config.yaml
arch: "transformer"
model: "sound classifier"
dataset: "acted Russian speech (Dusha)"
train_examples: 26041
gain_aug_db: 10
time_shift_ms: 50
n_mels: 80
hop_length: 160
input: "log_mel"
spec_augment: true
win_length: 512
targets: ["emotion"]
num_classes: 4
norm: "layernorm"
norm_position: "pre"
hidden_act: "quick_gelu"
mlp_ratio: 6
head_dim: 48
fused_qkv: true
bias: "none"
qk_norm: false
parallel_block: false
inner_norm: false
drop_path: 0.05
subsampling: 4
layers: 6
width: 256
positions: "rope"
pooling: "class_token"
loss: "cross_entropy"
init: "lecun_normal"
residual_init: "zero_last"
optimizer: "ademamix"
learning_rate: 0.00075
beta1: 0.9
beta2: 0.999
eps: 1e-08
beta3: 0.9995
alpha: 4
max_steps: 12900
batch_size: 128
epochs: 63.4
lr_schedule: "cosine"
final_lr_fraction: 0.1
warmup_steps: 380
weight_decay: 0.3
Rows from block 3 of a small sound classifier, named by matrix and row number. Rows with one number belong to one neuron. Each number is 128 + 32 x the weight over its row's rms, rounded and kept within 0 to 255. All counts start at 0. Numbers have three digits each.
Before each neuron's rows are labels from the 100 clips, of 14976, where the neuron reaches its highest value: "top examples" is what is common among them. Only what is clearly more common there than usual is listed. The data: acted Russian speech (Dusha).
# fc1: MLP up (model.blocks.3.mlp.fc1.weight, 1536x256), inputs 86-171
# fc2: MLP down (model.blocks.3.mlp.fc2.weight, 256x1536, transposed), outputs 86-171

top examples: emotion: angry
fc1.668:113109226085139177159156131136156068079133148193113160127162157179168183159124119117114151154113112120115128145142053117053105118087083116034102065103207141071142154085137110123137154117167084107108163127120154151071121067082091131142136143151139085136180088
fc2.668:037121147150144136147128139180138094067146157196107151102115095120198127110099176103096116146074132061136148190104137145121115135121118153078098128133143148092111114119112128129150140111133139164122133105107114150094113124073130122148157131132110150126111126

top examples: emotion: angry
fc1.499:124138116148147123114149081142145149140166074123189148148109151129143148168147183127145088158176160122141123118078081130091126115108108106131109150092148162106139111159091070109082100172135141106133142109136111166108144096110094133080064108109111131184062088
fc2.499:210134125110105124127143101099123124186084065077155129164131140118072126132129087139141144120170167180126116079177147116127133104110119106182132160125118105144143140163153106134120133140142119126159116116149123111151133124171129129141095132132158102119147111

top examples: emotion: positive
fc1.716:109047122151148129074149147094144151084135112116032149119103195101150095095165158126100107156092091100212170181129156085125124079164134136108128096174141100071140154126072141093114095080083089132109153080078174136136123166106174082129143138106139139109141088
fc2.716:221117143094112133102129102074127148179095058090128118146146169127059120142140105146156142118163171192108129072178121106144128104112104084200127127123115095162146149151153108113121118139115110117135123135148129122171125124198114135118083121123147118099134130

top examples: emotion: positive
fc1.192:098118104150135131122139147126103100102123138126121112097144124125076080095083146108113114111159141081177106149164152138108178088148167097128102118134159123118061125106091125141157170114130147134102152098152182103090166127095144114122144122139095119137092169
fc2.192:197126145086135163098121090106128123155085114117124148140144191137090134153164142135129126147135136136089125095178079119106099108128099108166100095111108109172161168179165177071132095130118120122131130171118151164167098143177108151105066113122154120147141133

top examples: emotion: positive
fc1.153:128146204133167113095118120148150134128132149165146134122143152125101131134155167158142094101149049107116121071155090165088080091119154144137090189116116084124168164115157185137079157133127139162124185171147169168167200102146095114101118156162080149164122172
fc2.153:000138125146136122136113185166144115046191166161094140102110107127184140109121155086128128143099105096150139165123112135140131154128148128061143099130116158105096080124111144076161126128143124115118113113108096156084092154071126112187143132113106150128114115

top examples: emotion: positive
fc1.148:120164200171103147148181098150146128088183121118123117169078137114171133106073106203128142149113090131140119100144125152118104095081187147105116170102145097087127147052121094167136141162157152101165173153168145104102137085110105109182167155130128177117121098
fc2.148:063115173183134128155132134099165114100130169158097113112132065117137169115118166099124110124107175067122105161123098151186143138142112145122092105129142143065101049108127055152148133129139132076107147103096085108129124152117174134187179150107131124077085118

top examples: emotion: positive
fc1.403:118143094162126151084084157142114148107150167114060101162076093109174120132087170135176078139066102137092138145082102082132097170126106075170089136156143154128056060083080044081105076125083115098089140153167139171110129161091115131080144164168164176098166156
fc2.403:059113097163164086125123170125110111129156083134083120100075080112136102090091122082131108119097083082175139177099207155159144144145154195123145134134111145105104085128098096149149172104118143137150145071160075123126081150079173091145174135132101135105117126

top examples: emotion: positive
fc1.207:110107200092126112156128148135189157128123115178086157168134131075139105135151145107094169133103117097110151190174069070165070130157082170157144083128161100088096100121109081110144138108055046109056164043115162226129131141109172133127098127118151130151149142
fc2.207:115117142074107131122128096075119141165108048121122128162152184132075137154146118137151117132182177165083126040147124110137141084120090080181128100127091104163155127129145146096128088140123109127135121140118138131192125122176107147145088128121140125153125125

top examples: emotion: positive
fc1.186:105128152083117119165052173161142142072108186163075143157137133114114140145190208132112148116084126127127126139166054063129116176127191141129161105185153130140111169163139069133112130170133119129149124131145165120118137129083152104121103187180109093144113128
fc2.186:020096153155167128122139118165174145165146142160153157171113102145169149138128125109101089158074086068134119190135129167126098177165128136117069114126117170085127082108132097160174132080082150103143182109108088128110104154088164164151156116088144161072084075

top examples: emotion: positive
fc1.517:113163158154085139151128102134150125139156148130135118145119068146148136095017141187112164108087153091111048132138120104133130062034186117139127173183143104115112130109153038175114166158173135170150133163158117098103109080143100089137104179174131163082111125
fc2.517:154103163126130138139086098064153141164125200142138104124172144131129163170160135141121133133123150129073110127144111103136150135159091093145102090102082146131160071103132113102165089140149157065090135159048114100160139145194142182159107083084131159073086129

top examples: emotion: positive
fc1.486:110149108099145122095141178134141100107161154143091115111113139158140110166147114093173156091125108101099088096104169134144171147080163124094132113119146175166135109128128135127157109134089160151175146187132146115107110107149106098074126125128076199117078163
fc2.486:177125143110121146110134076061120116166118087110148116170135169134083133137136118139150126136209143158110124048154106126126136089117118100168109135124071099148152149128158135105119114140144139125150115159146138095168133124173138146144090107114167131149122117

top examples: emotion: positive
fc1.635:110065202109141121114096138158205141128096143170108135176102143093104207184126127173116167158150114109113145131111091156116079179157136091082110075178134102135142137112107178087133128096035082160089167124085104122153139089133073145101119187130140155141078138
fc2.635:006153172088133169095133112127129139146098100094170123155147171158085125144123108141173154124203122119102121064125124115086140092101109061171130154117125097168162147156166155107120129145106123132139123171145163146161136140207092128105076134128152127191124147

top examples: emotion: angry
fc1.25:121051195145137165123145138160144079147135109182076068121151142133136151130085132125168180121128118126111092109077079140166144136151093111117154091126151191075130118082104074151093142140153071105063153085123211102155122118127099094122176170130114103137145093
fc2.25:011158136134128114192091164196121086020146176178123127062113110147202125127119154126105101141092105084119142166083108111123139142090131170051125125161172175126100071139148147089144130143126153134109138146150154153119123150104098098141160156141092130196126136

top examples: emotion: angry
fc1.650:080144118110119110154118141204117137114146103159087106143100121063119126116100134147156200110116134128108080126099091126136143120117125072142179128123132131127112160115127131094070108130107104131123131140203122137154126111150068085048145161209141146179147106
fc2.650:140141112111105128114131111084114156192076071079128107172133146116058114125122107149170153108192180155124139071152136114145140092109124097192148154135123083150137162140152123135102144148146106133132105122153140125146142120176108127116093141139152089142151139

top examples: emotion: angry
fc1.133:107107193110133170144128098159161092119165111148142126141172134153127212135124140097086103168175123105144180109103138142143139098138061096086063091159178148027136020118136142169165083078127062104102138096098153131142161133104121152183095112153134121126128075
fc2.133:002144110176125079140141171135119127094142147119110122082082086109167102094100122121129160085127108081172125168100173146153160140128189158104150167129131142105092131107081110147135171130149156140137121104147097112081125113108142101148180126124090132115125126

top examples: emotion: angry
fc1.94:105116134138157133170113103149137143138155097167132094158160064067129100142122201127167157109157148117153019125152160164130151111136140134156187093158159125108125157140130098158139130146124050100128142102157137107107165194143096133116126179163149187147103114
fc2.94:050139151083149111136098134122115191090143113184114094077170148134086125121145182144164149104161132045080122078134116094126172119142084095197112099121155114167136106129145073078123102159122122120117099161170138183154127216195096132111100135143120132119130158

top examples: emotion: positive
fc1.197:115130133124168125146075137152119129141132153153066111113108126044120085108137203148137144110105125131142084156115138162108096153158121178152112124198147121132169135113114160117113090098083053151123162125147182162167201159151125078097082165176117183171139146
fc2.197:029136127142137119141107158208122144088189227159135128098117102124196132134118148138106127131084090085133116151096109129123112170157155158071122113118151167095115126112101168104157111146129149098115161158122137102110111145096104132140160113131087148111131111

top examples: emotion: angry
fc1.723:120074103111161109121117121136108130144114104116094051136100163066151150134173096124159122137109110123176160109179111142123124204191135114113188066097136167153139162143057120057162101079063101118124122076163130100149147158131123133071132136105086127125113125
fc2.723:084166130131133143117061124139125116074139187171136089095162161120153152140179166180128175132113104069087169131127092075130174104120099128136142090141142118149145134141146132078129095180178130128105095154121175139117196150124114149115077147122128117104150131