From a checkpoint of a small sound classifier: norm layernorm, 12900 steps.
Rows from block 2 of a small sound classifier, named by matrix and row number. Rows with one number belong to one neuron. Each number is 128 + 32 x the weight over its row's rms, rounded and kept within 0 to 255. All counts start at 0.
After each neuron's rows are labels from the 100 clips, of 14976, where the neuron reaches its highest value: "strongest on" is what is common among them. Only what is clearly more common there than usual is listed. The data: acted Russian speech (Dusha).
# fc1: MLP up (model.blocks.2.mlp.fc1.weight, 1536x256), inputs 172-255
# fc2: MLP down (model.blocks.2.mlp.fc2.weight, 256x1536, transposed), outputs 172-255

fc1.98 [155 189 135 103 120 106 131 135 172 136 109 166 152 146 130 144  83 163 174 127 157 122  95  84 144  66 113 136 138 103  75 101 121 154 152 155 211 159 128 152 108 123 121 137 127 131 122 192  67 124 159 145 144 136  88 105 162  98 120 168 160 125 146 120 122  85  96  98 137 110 132 130  79 135  70 148  69 143 144 135 134 102 143 125]
fc2.98 [119 189 142 157 143 151 106 133 169 113  97 144 191 117 157 108 110 155 134 115 145 124  84  95 139 102 125 156 100 133 101 172  78 107 105 172 169 133 136 139 125  96 140 105  83 148 132 151 141 133 136 150 149  92 137 107 116 103  93 202 126 139 116 126  95 134 135  88 137  78 112 121 121 192  76 146 120 151  95 136 189 103 168 145]
strongest on: emotion: positive; emotion: angry

fc1.222 [159 145  88  90 147  70  95 191 130  85 143  73 155  98 200 143 148 134  88 156 173 131 128 139 114 151  98  96 169  85 117 157 148 112  73 132  93 109 165  77 179  82  80 123 154  66  92 160 135 123 120 130 148 199 167 110 152  64  82 155 122 151 150  90 116 147 137 122  84 150 128 110  85 139 183  85 115 186 139 176 110 126 103 106]
fc2.222 [135 153 117 193 119 160 140 147 186 139 128 135 168 125 131 101 102 128 156 149 105 111 106  99 130 117 109 162 114 120 121 161  85  63 108 181 162 109 142 105 113  78 192 106  40  59 139 112 123 114 135 142 151 146 136 152 126 121  94 166 146 161  92 113 103 124 102  93 132 107 112 105 123 188  89 159 120 168 104 142 165 132 175 123]
strongest on: emotion: angry

fc1.267 [150 144 163 111 155 137 117  75 156 108 150 127 148 132 117 155 118 155 117 152 142  72  58  98 121  93 121 135 124 121 114 165 145 122 128 165 130  78 130 107 106 123 141  70 111 112 118 169  69 135 138 129 161 180 101 100 180  92 124 153 123 127  80  60 136 126 123  60 163 148 123 112 113 177 125 158 105 102 129 122 178 113 174 134]
fc2.267 [125 170 145 140 156 118 117 141 169 121 115 130 181 113 186 100 125 139 131 129 144 134  95 119 124 107 166 139  96 131 115 165  92 107  98 192 155 134 131 139 105  85 142 135  90  93 128 132 130 111 143 127 127 128 135 116 117 108 114 252 140 130 114 101  97 102 133  91 139  75  91 110 124 192  83 142 115 161 133 157 162 111 149 132]
strongest on: emotion: positive

fc1.717 [138 110  93 146  97 126 101 125 159  77 146 107 143 173 158  72 123  91 121 138 126  77 100  64 107 134 119 126 204 135 120 146  98 126 107 131 134 123 181  69 141 127  93 175 170  95  92 155 153 145  98 125 189 155 136  53 162  85  62 146 109 188  89 130 130  65 144 127 159  97 158 143  96 143 143 144 113 175 133 112 144 145 205 125]
fc2.717 [ 86 102  98 178 149 116  89 168 175 166 143 105  99 164 157 110 129 124  92 155  93 111 159 147 162  84 144 132 112 185 159 143 122  90 101 133 106  91 160  96 120  93 145 148  83  97 156 146 163  97  87 143 160 120 161 104 126 160 151 169  90 145  89 103 128 142 112 119 116 131  93 156  90 154 108 153 170 152 140 135 164 154 182  82]
strongest on: emotion: positive

fc1.63 [109 159 130  91  82 154 117  74 156 111 108 174 106 106  97 129  98 146 106 147 159 133  47 103 184 121 123 139 115 135 120 112  59  96 113 130 174  82 178 139 148 138 107 111 169  90 150 157  97  96 135 101 116 144 124 109 130  98  85 151 155 173  98 132  73 126  77  82 161  93 147 151 152 220 149 166 101  99 104 115 152 114 163 145]
fc2.63 [155 133 149 141 167 101 102 129 175 127 105 121 164 177 146 131 111 131 116 100 159 123 115 117 104 102 150 177  83 153  92 191 133  90 135 138 153 126 121 126 123  89 143 120  49 113 117 118 157 162 126 144 144  79 143 107 154 110  96 163  94 166 122  96  72 178 105  96 131 123 106  75 114 164  81 134 181 122 102 120 194  96 193 159]
strongest on: emotion: positive

fc1.139 [146 115 130 159 151  64 134 136 116 119 139 129 112 108 114 128 110  78 126  90 126 166  76  99  87 153 137 105 137 100 105 128 143 147 134 134 137  91 127 109 172 119  95 189 159 103 103 171 136 151 147  79 110 145 109 120 189  46  92 148 109 141 116 107 168  89 160 161 144 179 123  78 153 116 137  86  89 120 107 123 175 112 113 156]
fc2.139 [ 65 131 137 153 131 153 107 140 166 145 115 102 145 131 155 137 159 168 131 145 122 100  98 114 168 105 158 137 121 142 120 127 124  97 115 179 158 134 130 119  85 125 144 134  66  94 153 145 143  92 127 138 133 134 134 100  89 148 124 200 106 153  94 129 137 120  82  93 131  87  71 158 145 201  52 170 136 141 132 145 151 124 185 130]
strongest on: emotion: positive

fc1.419 [131 103 154 159  94 146 116  99 135 115 145 152  77 168  97  90  95 169 161 155  53 102 122 163 169 137 136 155 135 152 117  81 148 157  92 118 113  89 113  91 155 151 130 114 169 140 148 118 133 147 114 157 139 114  75  75 194 163 156 157 135 134 111 120 154 140  59 146 148 127 160  96 147  95 143 134  93 147 134  84  69 142 128  92]
fc2.419 [111 157 105 147 150  62 123 141 168 110  88  93 190 131 179 137 154 107 124 128  99 121 126 122 123  58 143 139 117 119  90 165 136 115 125 145 143 120 132 169 114  71 195 135  63 131 163 147 116  95 120 136 147 128 160 134 156 127  77 200 130 134 108 143 107 118 120  80 172 117  91 181  92 204  69 153 127 171  45 156 196 146 190 160]
strongest on: emotion: angry

fc1.451 [ 81 111 115 143 134 149 116 122 116 154 159 116 122 151 172  80 126 107  94 129 104 118 129 101 146 149 157  65 114 122 177  88  74  71 129 138 115  64 100  97 120 129 180 128 108 155 128 104  61 130 141  66 124 117  96 198  98 142 136 148 128 144 115  60 208 142 103 130 123  57 152 147 160  86 112 155 118 130 116 138 134 151  90 117]
fc2.451 [136 133 140 154 163 131 116 118 132 112  97 124 188  95 194 121 140 135 157 198 146 143  77 122 127 112 170 162  70 115 123 175 135  93 106 188 172 139 102 134 131  78 163 115 137  63 113 128 103  96 169 136 131 157 116 127  65 153 142 154 153 145 147 129 103  81  94  60 125  72  66 151 127 148 148 139 141 134 145 101 145  90 141 138]
strongest on: emotion: positive

fc1.438 [107 187 170 120 111 168 119  93 131 129 134 158  71 141 164 113 123 162 159  83  76 144 109 100 177  48 135 134 177 125 133  70 102 151 145 136 150 159 156 148 187 103  92 144  80 178 121 143 140  95 130 131 117 172 145  96 104 102 140 166 159 148  96 145 204  74 145 105 111 120 120  73 108 133  94  94  79 198 165 191 103  93 110 115]
fc2.438 [111 103  82 159 124 135 138 137 133 148 147  73  85 110 140  98 146  49 119 114 112 151 154 156 118 154 100 102 148 127 174 134 141 148  78  88  67 148 104 149 141  89  95 154 113 129 142  78 158  87  72 118 120 171 177 128 143 178 161 132 100  95 161 171  95 135 144 155 101 173 114 185 108 152  97  99 173 165 152 161 176 193 136 155]
strongest on: emotion: angry

fc1.217 [ 98 143  69  73 111  99 139 149 144 120 153  82 195 138 136  98 144 106 160  80 163 136 109 115 140 105 156  88 149  90 100 130 125 104 126 157 107 100 159  53 119  80 105 133 185 163  72 176 158 119 166 116 119 137 125 112 123  70  96 163  86 162 182 112 118 134  66 168 123 124 152 123 104 109 140  99  90 145 138  81 147 134 127 181]
fc2.217 [ 88  89 145 153 167 138 119 140 176 138 133 117 133  79 141  81  75 106 129 121 136 164 114 105 115 118 133 144 148 116 159 195 135  64 138 157 156 123 112 112 141  90 124 161 157  51 105  94 150  49 107 129 127 166 149  85 136 116 160 145 170 156 102 120 124 138 116 138 109 125  89 127 149 177 115 139 156 104 161 103 146 149 167 134]
strongest on: emotion: angry

fc1.122 [118 158 158 119 133 131 146 159 109  71 186 121 190 157 149  96  66 114 120  98 129 134 106 117 121 104 154  82 163  93 125 122 107 147 117 152 134 188 126  85 115 101  73 179 169 109  53 128 167 132 146 115 116 237 117  56 126  99 107 172 135 124 154 149 117  92 161 125 118 105 135 111 166 110 157  69 121 144 166 116 136 111  97 142]
fc2.122 [120 180 164 120 141 152 116 102 142 104  89 147 186  81 133 144 116 142 143 119 140 116  74  84 114 114  94 165 136 113  85 176 103 113 122 194 174 148 134 158 154 127 118 109 107 157 147 144 124 162 152 173 164 110 117 123 129 107  78 189 149 134 131 149  88 133 132  78 125  86 103 131 136 173 114 154  94 149  91 120 183  92 142 161]
strongest on: emotion: angry

fc1.550 [128 136 174  75 129  39 130 137 175  86 102 145 141 121 112 124 140 112 181 113 145  50 169 116 117 157  89 155 171 129  81  93 157 131 115 114 173 173 141 100 178 111 102 149 141 115 117 172  83 134  79 113 115 141  58 132  82  36 109 141 147 138  93 142 102 120 134 118 146 147 153 112  87 147 138 170  83 170 115  94 114 144 179 111]
fc2.550 [126 117  94 141 100 141 119 181 128 135 159  98 117 120 150 119  99 116 126 135 110  92 186 183 154 130 130 129 125 161 151 105 129  97  84 150 120 112 154  88 151  92 162 179 111 111 178 133 165  81 100 112 132  94 144  93  61 126 172 176 114 137  93 141 122 138 109 129  87 119 106 151 100 157  61 161 142 180 128 117 121 182 183  94]
strongest on: emotion: angry

fc1.109 [ 83  95 118 149  73 142 117 133 123  81 129 169 103 119 124 130  60  57  86 144 125 122  78 112 179 112 131  63 145 162 162 129 144 128 127  90  75 151 180  95 162 145 180 162 166 125 112 146  81  99 106 193 154 138  82 121 131 106 106 149 156 131  79 103 120 124  96  91 159 126 139 189 132 138 118 187 112 139 119 111  89 148 114  88]
fc2.109 [127 174 151 108 189 125 157 158 144 101 109 115 211  60 178 115 159 157 175 117 164 142  76  99 112 106 147 158 120  85  80 174 116 133 125 141 185 169 102 174  85  94 122 138 119 117 146  97  99 117 148  97 126 110 151 143  79 122 106 170 131 157 159 151  87 126 130  64 119 102  95 145 153 186  94 122 102 154  95 143 176  90 138 144]
strongest on: emotion: angry

fc1.353 [150 122 161 146 152 150 126 131 142 137 144 139 103 159 144  33 102  89 132  72 117 141  53  81 125  93 160  86 135 147 137  62  64 124 105 156 120  58 149 145 165 104  77 136 125 161 131 157  96 114 148 140 133 184 110 107 105 101 118 171 139 145 110 125 205 110  99 145 114 158  78 126  90  99 150  85 108 175 138 116 180 110 104 153]
fc2.353 [154 108 112 144 176 102  93 142 179 115 103 129 129 102 196 107 136 126 120 127 142 119 130 146 170 100 209 127  83 134 146 111 111  73  92 150 151 155 129 111 106  78 160 151 112  58 161 178 150 112 116 134 111 149 125  89  54 102 165 199 135 161 113  93 139 127 116  52 135  91  57 124  96 146 153 135 100 111 124 144 171  93 137 112]
strongest on: emotion: positive

fc1.479 [130 178 140  99 124  85 148 173 159 140 141  98  89 126 142  96  66 143 122 113 191 101  94 120  81  49 149 156 113 144 134 117  96 160 115 126 157 179 161 156 128  88 154 175 143 125  89 113 223 124 136 163 157 142  92  87 164 131  71 148 131 137 132 117  90 101 110  57  90  14 195  98 128  94 120 150  96  99 171 150 131 148 167 118]
fc2.479 [131 112 139  99 117 120 137 125  98 145 129 155  82 135  61 165 132 125 131  99 126 137 147 123 110 150  77 123 167 120 127 107 159 181 161  81 117 156 128 146 155 205  72 120 150 148 121  91 131 161 138 120 109 125 118 142 139 128 147  36 133 140 161 150 153 145 148 169 115 163 165 105 139  59 195 105 128  62 133 109  88 127 102 136]
strongest on: emotion: positive; emotion: angry

fc1.566 [170 136  81  97 102 101 160 159 112  98 174 155  43 162  88 127  64 101 142  88 111 165 121  96 175 145 105  63 155 140 147  33  82 165  66 121 144 130 158 119 174 164 127 162 122 162 142 165 104 146 127 157 126 151 136 113 117 145 114 154 178 151 126 128 180 108  92 141 140 167 128  90 135  91  78  93  94 192 153 132  73 119 167 152]
fc2.566 [125 149 116 131 165 123 155 138 115 100 148  91 122 109 199 124 173 108 153  86 148 153 102 171 115 112 124 142 105 143 145 124 129 203  43  86 107 150 137 212 105  59 103  87 111 149 203  69 140  45 143  96  82 116 128 129 113 149 191 124 111 164 154 142 110 192 113 152  38 167  60 133 106 143 149  50 127 127 159 167 158 142 153 142]
strongest on: emotion: angry

fc1.735 [ 80  89 151 122 122 178 107  79 147  61 134  98 134 147 195 118 117 138  84 133  68 112 111 120 143 185 101 132 132 123 133 157 114  90  92 146  81 125 142 108 131 109  61 140 132  84 153 170 179 146  96 135 136  86 155 135  93 133 121 139  77 136 146 131  67 173  88 100 159 148  92 148 133 203 121 128 125 112 162  97 184 116 103 152]
fc2.735 [129 109 126 100 114 131 133 112  86 152 137 138  83 158  64 135 132 135 121 126 105 137 141 106 132 166 112 111 150 118 134  83 155 171 155  63 106 120 132 144 153 197  87 102 194 157 121 121 113 163 117 136 134 118 114 134 146 151 131  35 123 131 145 146 172 157 135 182 129 173 184 131 145  46 186 105 131 112 146 106  75 135  93 113]
strongest on: emotion: angry

fc1.94 [ 52 145 140 157 115 190 144 102 127 138 166 146  96 163 146  81 100 174 138 132  97 105 136 155 199 128 154 125 157 121 120  76 102 103 126 115 132  80 129 111 128 124  93 140 153  75 145 162 128  98  94 111 183 128 158 160 103 137  78 120 125  96 154 147 167 145 119 175 184 107 138 168 130 155 102 169 149 164 135 110 123 150 120  77]
fc2.94 [120 154 108 115 117 126 166  86  85  83 151 155 105 152  52 162 108 131 120 149  90 144 102  61 108 145 109 125 162 119 101 146 108 173 177 120 109 125 118 170 138 191 103 111 170 164 113 104 140 151 115 127 168 107 126 128 205 153  52 143 175 150 137 170  84 134 118 128 193 148 203 141 149 125 165 141 129 121  99 103  66 129  72 145]
strongest on: emotion: angry; emotion: positive

fc1.445 [119 114 127 119  95  62 138 124 122 105 129 122 105 112 160 147 109 148  82 151 188 146 165 135 127 125 125  91 104 135 158 144  97 106 133 132 104 154 124 100 105 122 151 168 152  99  97 158 109  85 108  59 183  96  96  99 195 107 101 138 190 122 172  84  56  86 114 117 125  81 162 150  76 163 156 127  75 131 101 141  69 171 155 125]
fc2.445 [152 161 174 108 143 119 153 102 109  99 109 165 141  99  95 160 157 129 133  57 153 127 103 105 102 126  93 157 144  95 116 124 115 194 176  97 137 167 132 176 181 183  55  91 141 165 115  91 130 164 151 112 112 151 112 151 157 108 117 109 142 119 184 169 121 130 135 150 129 138 158 112 159  66 201  91  88  85 144 120 106 116  83 145]
strongest on: emotion: positive

fc1.675 [160 173 132  51 129 142 154 159 155 133 103 167 195  87 161 159 144 184 122  87 126 109  73  79 122 103 107 130 148 124  84 143  80 114 143 183 175 141 144 150 103 145 125  71 107 162 152 190 121 113 129 152 145 148 135 148 164 115 118 200 154  86 147 131  90  85 100  98 134 101 112 172 109 158  91 126 110 145 148 113 158  94 147 164]
fc2.675 [132 153 128 147 152 128 126 137 162 111 119 119 165 110 162 121 123 132 150 143 140 132 105 130 131 108 157 138 108 127 120 152  95  83  91 194 153 133 114 126 102  43 159 114  97 118 123 147 124  89 138 123 123 128 156 116 101 103 113 226 145 119 118 122 108  98 110  75 142  87  87 134 124 198  91 133 106 163  99 165 178 113 151 138]
strongest on: emotion: positive

fc1.730 [104 148 133 115 149 105 116 164 136 102 151 107 153 102 190 130 115  95 117 132 148 136  68  90 100  94 111  79 181 159  99 149 116 135 130 158 146 141 131 130 139 126 140 141 194 140 106 142 162  94 141  96 143 168 134  69 119  83  99 155 158 140 156 147 174  64 156 167  93 167 123 125 163 126 168 107  93 135 136 115  99 123 132 110]
fc2.730 [147 150 118 160 161 116 107 175 177 137 114 109 151 104 180  69 126 175 129 133 123 109 114 122 106  88  98 114 142 116 180 148 108  99 107 100 153 149 115 129 132  59 133 127  49  82 134 122 202 124  88 156 126 172 135 155  85 105  91 152 132 124  45 134 103 112 180 126 116  97 108 129  95 108 114 130  93 184 132 167 174 153 169 113]
strongest on: emotion: angry; emotion: positive

fc1.626 [117 171 134  63 129 143 156 151 155  91 188 128 165 127 143 137 117 118 182 127 119  80  94 121 143 164 140 109 143 109 132 113 136  92 109 167 159  93 137 140 110 116 101 129 146  86 105 109  56  40  88 148 127 137 110 144  81  79  97 155 133 194  90 132 165 115  67 139 139 120 115 155 112 175  88 180 111 177 120 149 104 206 153  93]
fc2.626 [117 158 122 162 141 142 123 152 173 103 126 115 154  96 212 100  95 101 136 184 128 118 118 144 144 108 139 129 124 128 119 169  94  73  84 184 136 100 129  90 101  39 174 149  63  70 142 125 143  84 119 122 142 134 146 124 104 117 137 217 138 142 121 105 101 113 128  81 150 108  60 125 102 181  90 145 113 185 132 142 178 152 143 123]
strongest on: emotion: angry

fc1.154 [ 98 120 151 132  91 112 121  64 167 158 103  77 112 187 137 128 193  62  75 104 148  45 185 140 148 123 102 183 147 154 145  91 151  93 160 182  95 105 141  62 163  78 180 159 139 136 116 114  96 153 176  63 117 141 115  78 212 103 136 135  99 112  98 106 151 145 109 133 132  85 108 139 117 164 132 139 129 102 132  98 146 138  87  96]
fc2.154 [121 145 128 156 144 137 120 119 152 113 151  71 147 152 151 144 132 161 112 142  95  94 104 132 142  76 111 103  31 104 126 132 126  95 111 181 129  84 118 136 107 126 173 123  77 161 169 164 129  89 134 118 172 115 105 162 150 136  76 210 126 130  75 104  94 145 129  93 158 118 149 122 118 150  51 157 124 154  89 143 146 161 152 109]
strongest on: emotion: positive

fc1.228 [ 91 128 151 156 113 134 137 134 152  81 135  69 160 177 136  78 128  51 109 138 134 154 180 142 149 160 103  84 154 196 131 123 137 110 184 152  90 123 134  84 136 151 139 115 102 147 122 111  86 118 137 112 136 146 140 135 146 132 150 146 150 115  76 118 130  67 106 131 124 173  91 146 106 197 112 137 150 170 178 139 130 126 132 142]
fc2.228 [154 137 147 179 169 145 122 100 179  78  87 138 137 130 186 134 115 136 144 159 149  93 127 146 147  87 117 170 118 128 103 185  99  91 111 191 175  91 130  62 152  53 134  83  69  93 127  96 156 144 133 173 114 134 148 130 121 118 134 173 117 164  95 144 125 172 107  75 103 118  56  95 118 159 144 173 130 130 100 117 158 130 170 162]
strongest on: emotion: sad

fc1.667 [ 91 173 106 153 101 190 148 137 143 111 135 155 226  92 169  94 153 130 137 185 116 150  78  67 155 167 139 100 170 135  97 140  60 105 127 175 164  96 129 118 149 108  80  71 100  63 122 157 113 125 113 159 174 125 136 136 101 166 111 148 147 151 144 158 134  82  82  83 105 110  51 218  96 152 122 126  71 115 141 138 142 123 132 131]
fc2.667 [122 153 128 143 148 174 134 117 166 141 125 145 150 149 144 101 118 155 131 118 115 100 117 129 153 111 157 154 112 134 132 148  74  86 105 193 154 106 120  75 132  79 180 121  49 142 120 138 140 138 127 104 153  95 125 109 146 136  90 214 103 142  98 115 113 139  74  75 128  79 122 107 148 181  52 143 151 178 122 118 161 121 188 132]
strongest on: emotion: angry

fc1.24 [112 109  76 156 112 117 147 133 132  84 220  56 131 147 147  98 102  87 158 129 102 129 148 179 134 157 132  91 132 102 199 131 101  89 139 129  92 114 108  42 153  69 122 175 146 116 111 126 181  78  90  73 122 158 180 137 146 113 114 165  82 116  88 105 124 128  91 151  96 169 150 146 118 176 126 143 137 148 156 143 139 215 117 118]
fc2.24 [119 112 118 104  91 135 134 121  97 142 137 158  82 136  64 153 142 129 126  98 107 131 148 127 137 150 119 133 173 124 133  83 137 174 150  68 113 140 135 146 154 208 100 117 170 161 124 119 131 160 125 120 131 100 111 132 164 127 141  22 120 151 158 146 167 154 138 167 126 156 195 116 134  60 185 110 127  94 123 103  86 136 108 122]
strongest on: emotion: angry

fc1.328 [158 131 167 118 133 105 129 106 135  94 133 135 134 169 156 113 112 126 162  96 175 133 154 111 103 116 109 194 159 155  58 107 142 157 129 186 181 166 120  77 160 111  92 103 126 115 111  85 160 111 160 160 140 121 140  14 200 176 128 151  28 130 125 137  71 168  67 138 121  98 112  92  93 132 145  88  88 154 144  45  65 127 113 130]
fc2.328 [163 100  90 142  88 106 135 147 137 121 124  90 134 110 119 132 173 151 111 147 145 102 149 112 145  97 158 104  74 156  93 116  80 112  51 153 136 133 124  84  87 117 194 122  86 159 149 166 144  93 141  71 104 117 145 166 138 153 132 204 173 113  99  69 172  98 123  80 131 127 123  68 113 126 117 158  85 155  73 143 185 109 132 183]
strongest on: emotion: positive

fc1.80 [ 91 207 136  80 149 165 126 106 173 115 172  99 144 128 180 115  91  97 136 115 139 139 116 137  99  67 141 123 162 131 112 105  87 127 113 150 115 114 167 152 106 122 123 136 153 123 112  96 117  79 161  94 162 204 131  67 127 129  76 145 108 166 122 111 120 124 146  92 144 117 101 159 122 192  84 126 118 152 151 148 108 134 133  84]
fc2.80 [112 167 135 168 134 124 111 186 157 128 111 144 178  82 166  66  72 114 128 134 122 134 107 101 139 105 122 133 133 156 128 165  75 103  81 178 129 112 142 124 147  46 147 132 116  57 115 117 169  87  84 146 134 144 132 107 104 106 110 231 153 121  96 110  81 111 166 110 107  97  71 118 113 183 140 164 137 134 142 152 191 129 146 125]
strongest on: emotion: angry

fc1.299 [152 127 128 117 141 100 136 119 161  59 137 111 109 107 154  74 124 139 155 139 159 132 120 110 150 115 211 147 124 176 128 102 119 119 105 179 142 161 114  78 153  93 141 109 155 123  54 140 151  92 176  92  87 107 123  80 106  84 123 144  94 166 103  95  98  86 108  64 132  14 142  90 107 118 175 124  94 123 161 104 181 106 138 108]
fc2.299 [122  98 140 119  99 118 114  92  81 111 115 164  73 138 106 160 114 135 115 121 129 155 133 121 120 145 118 139 159 156 124 113 161 160 149 106 120 144 127 111 161 191 108 115 148 135 112 104 148 188 146 138 130 120  89 100 154 119 136  68 137 137 153 118 111 173 144 158 139 139 208  57 137  47 188 103 149  76 139  64  79  89  89 153]
strongest on: emotion: positive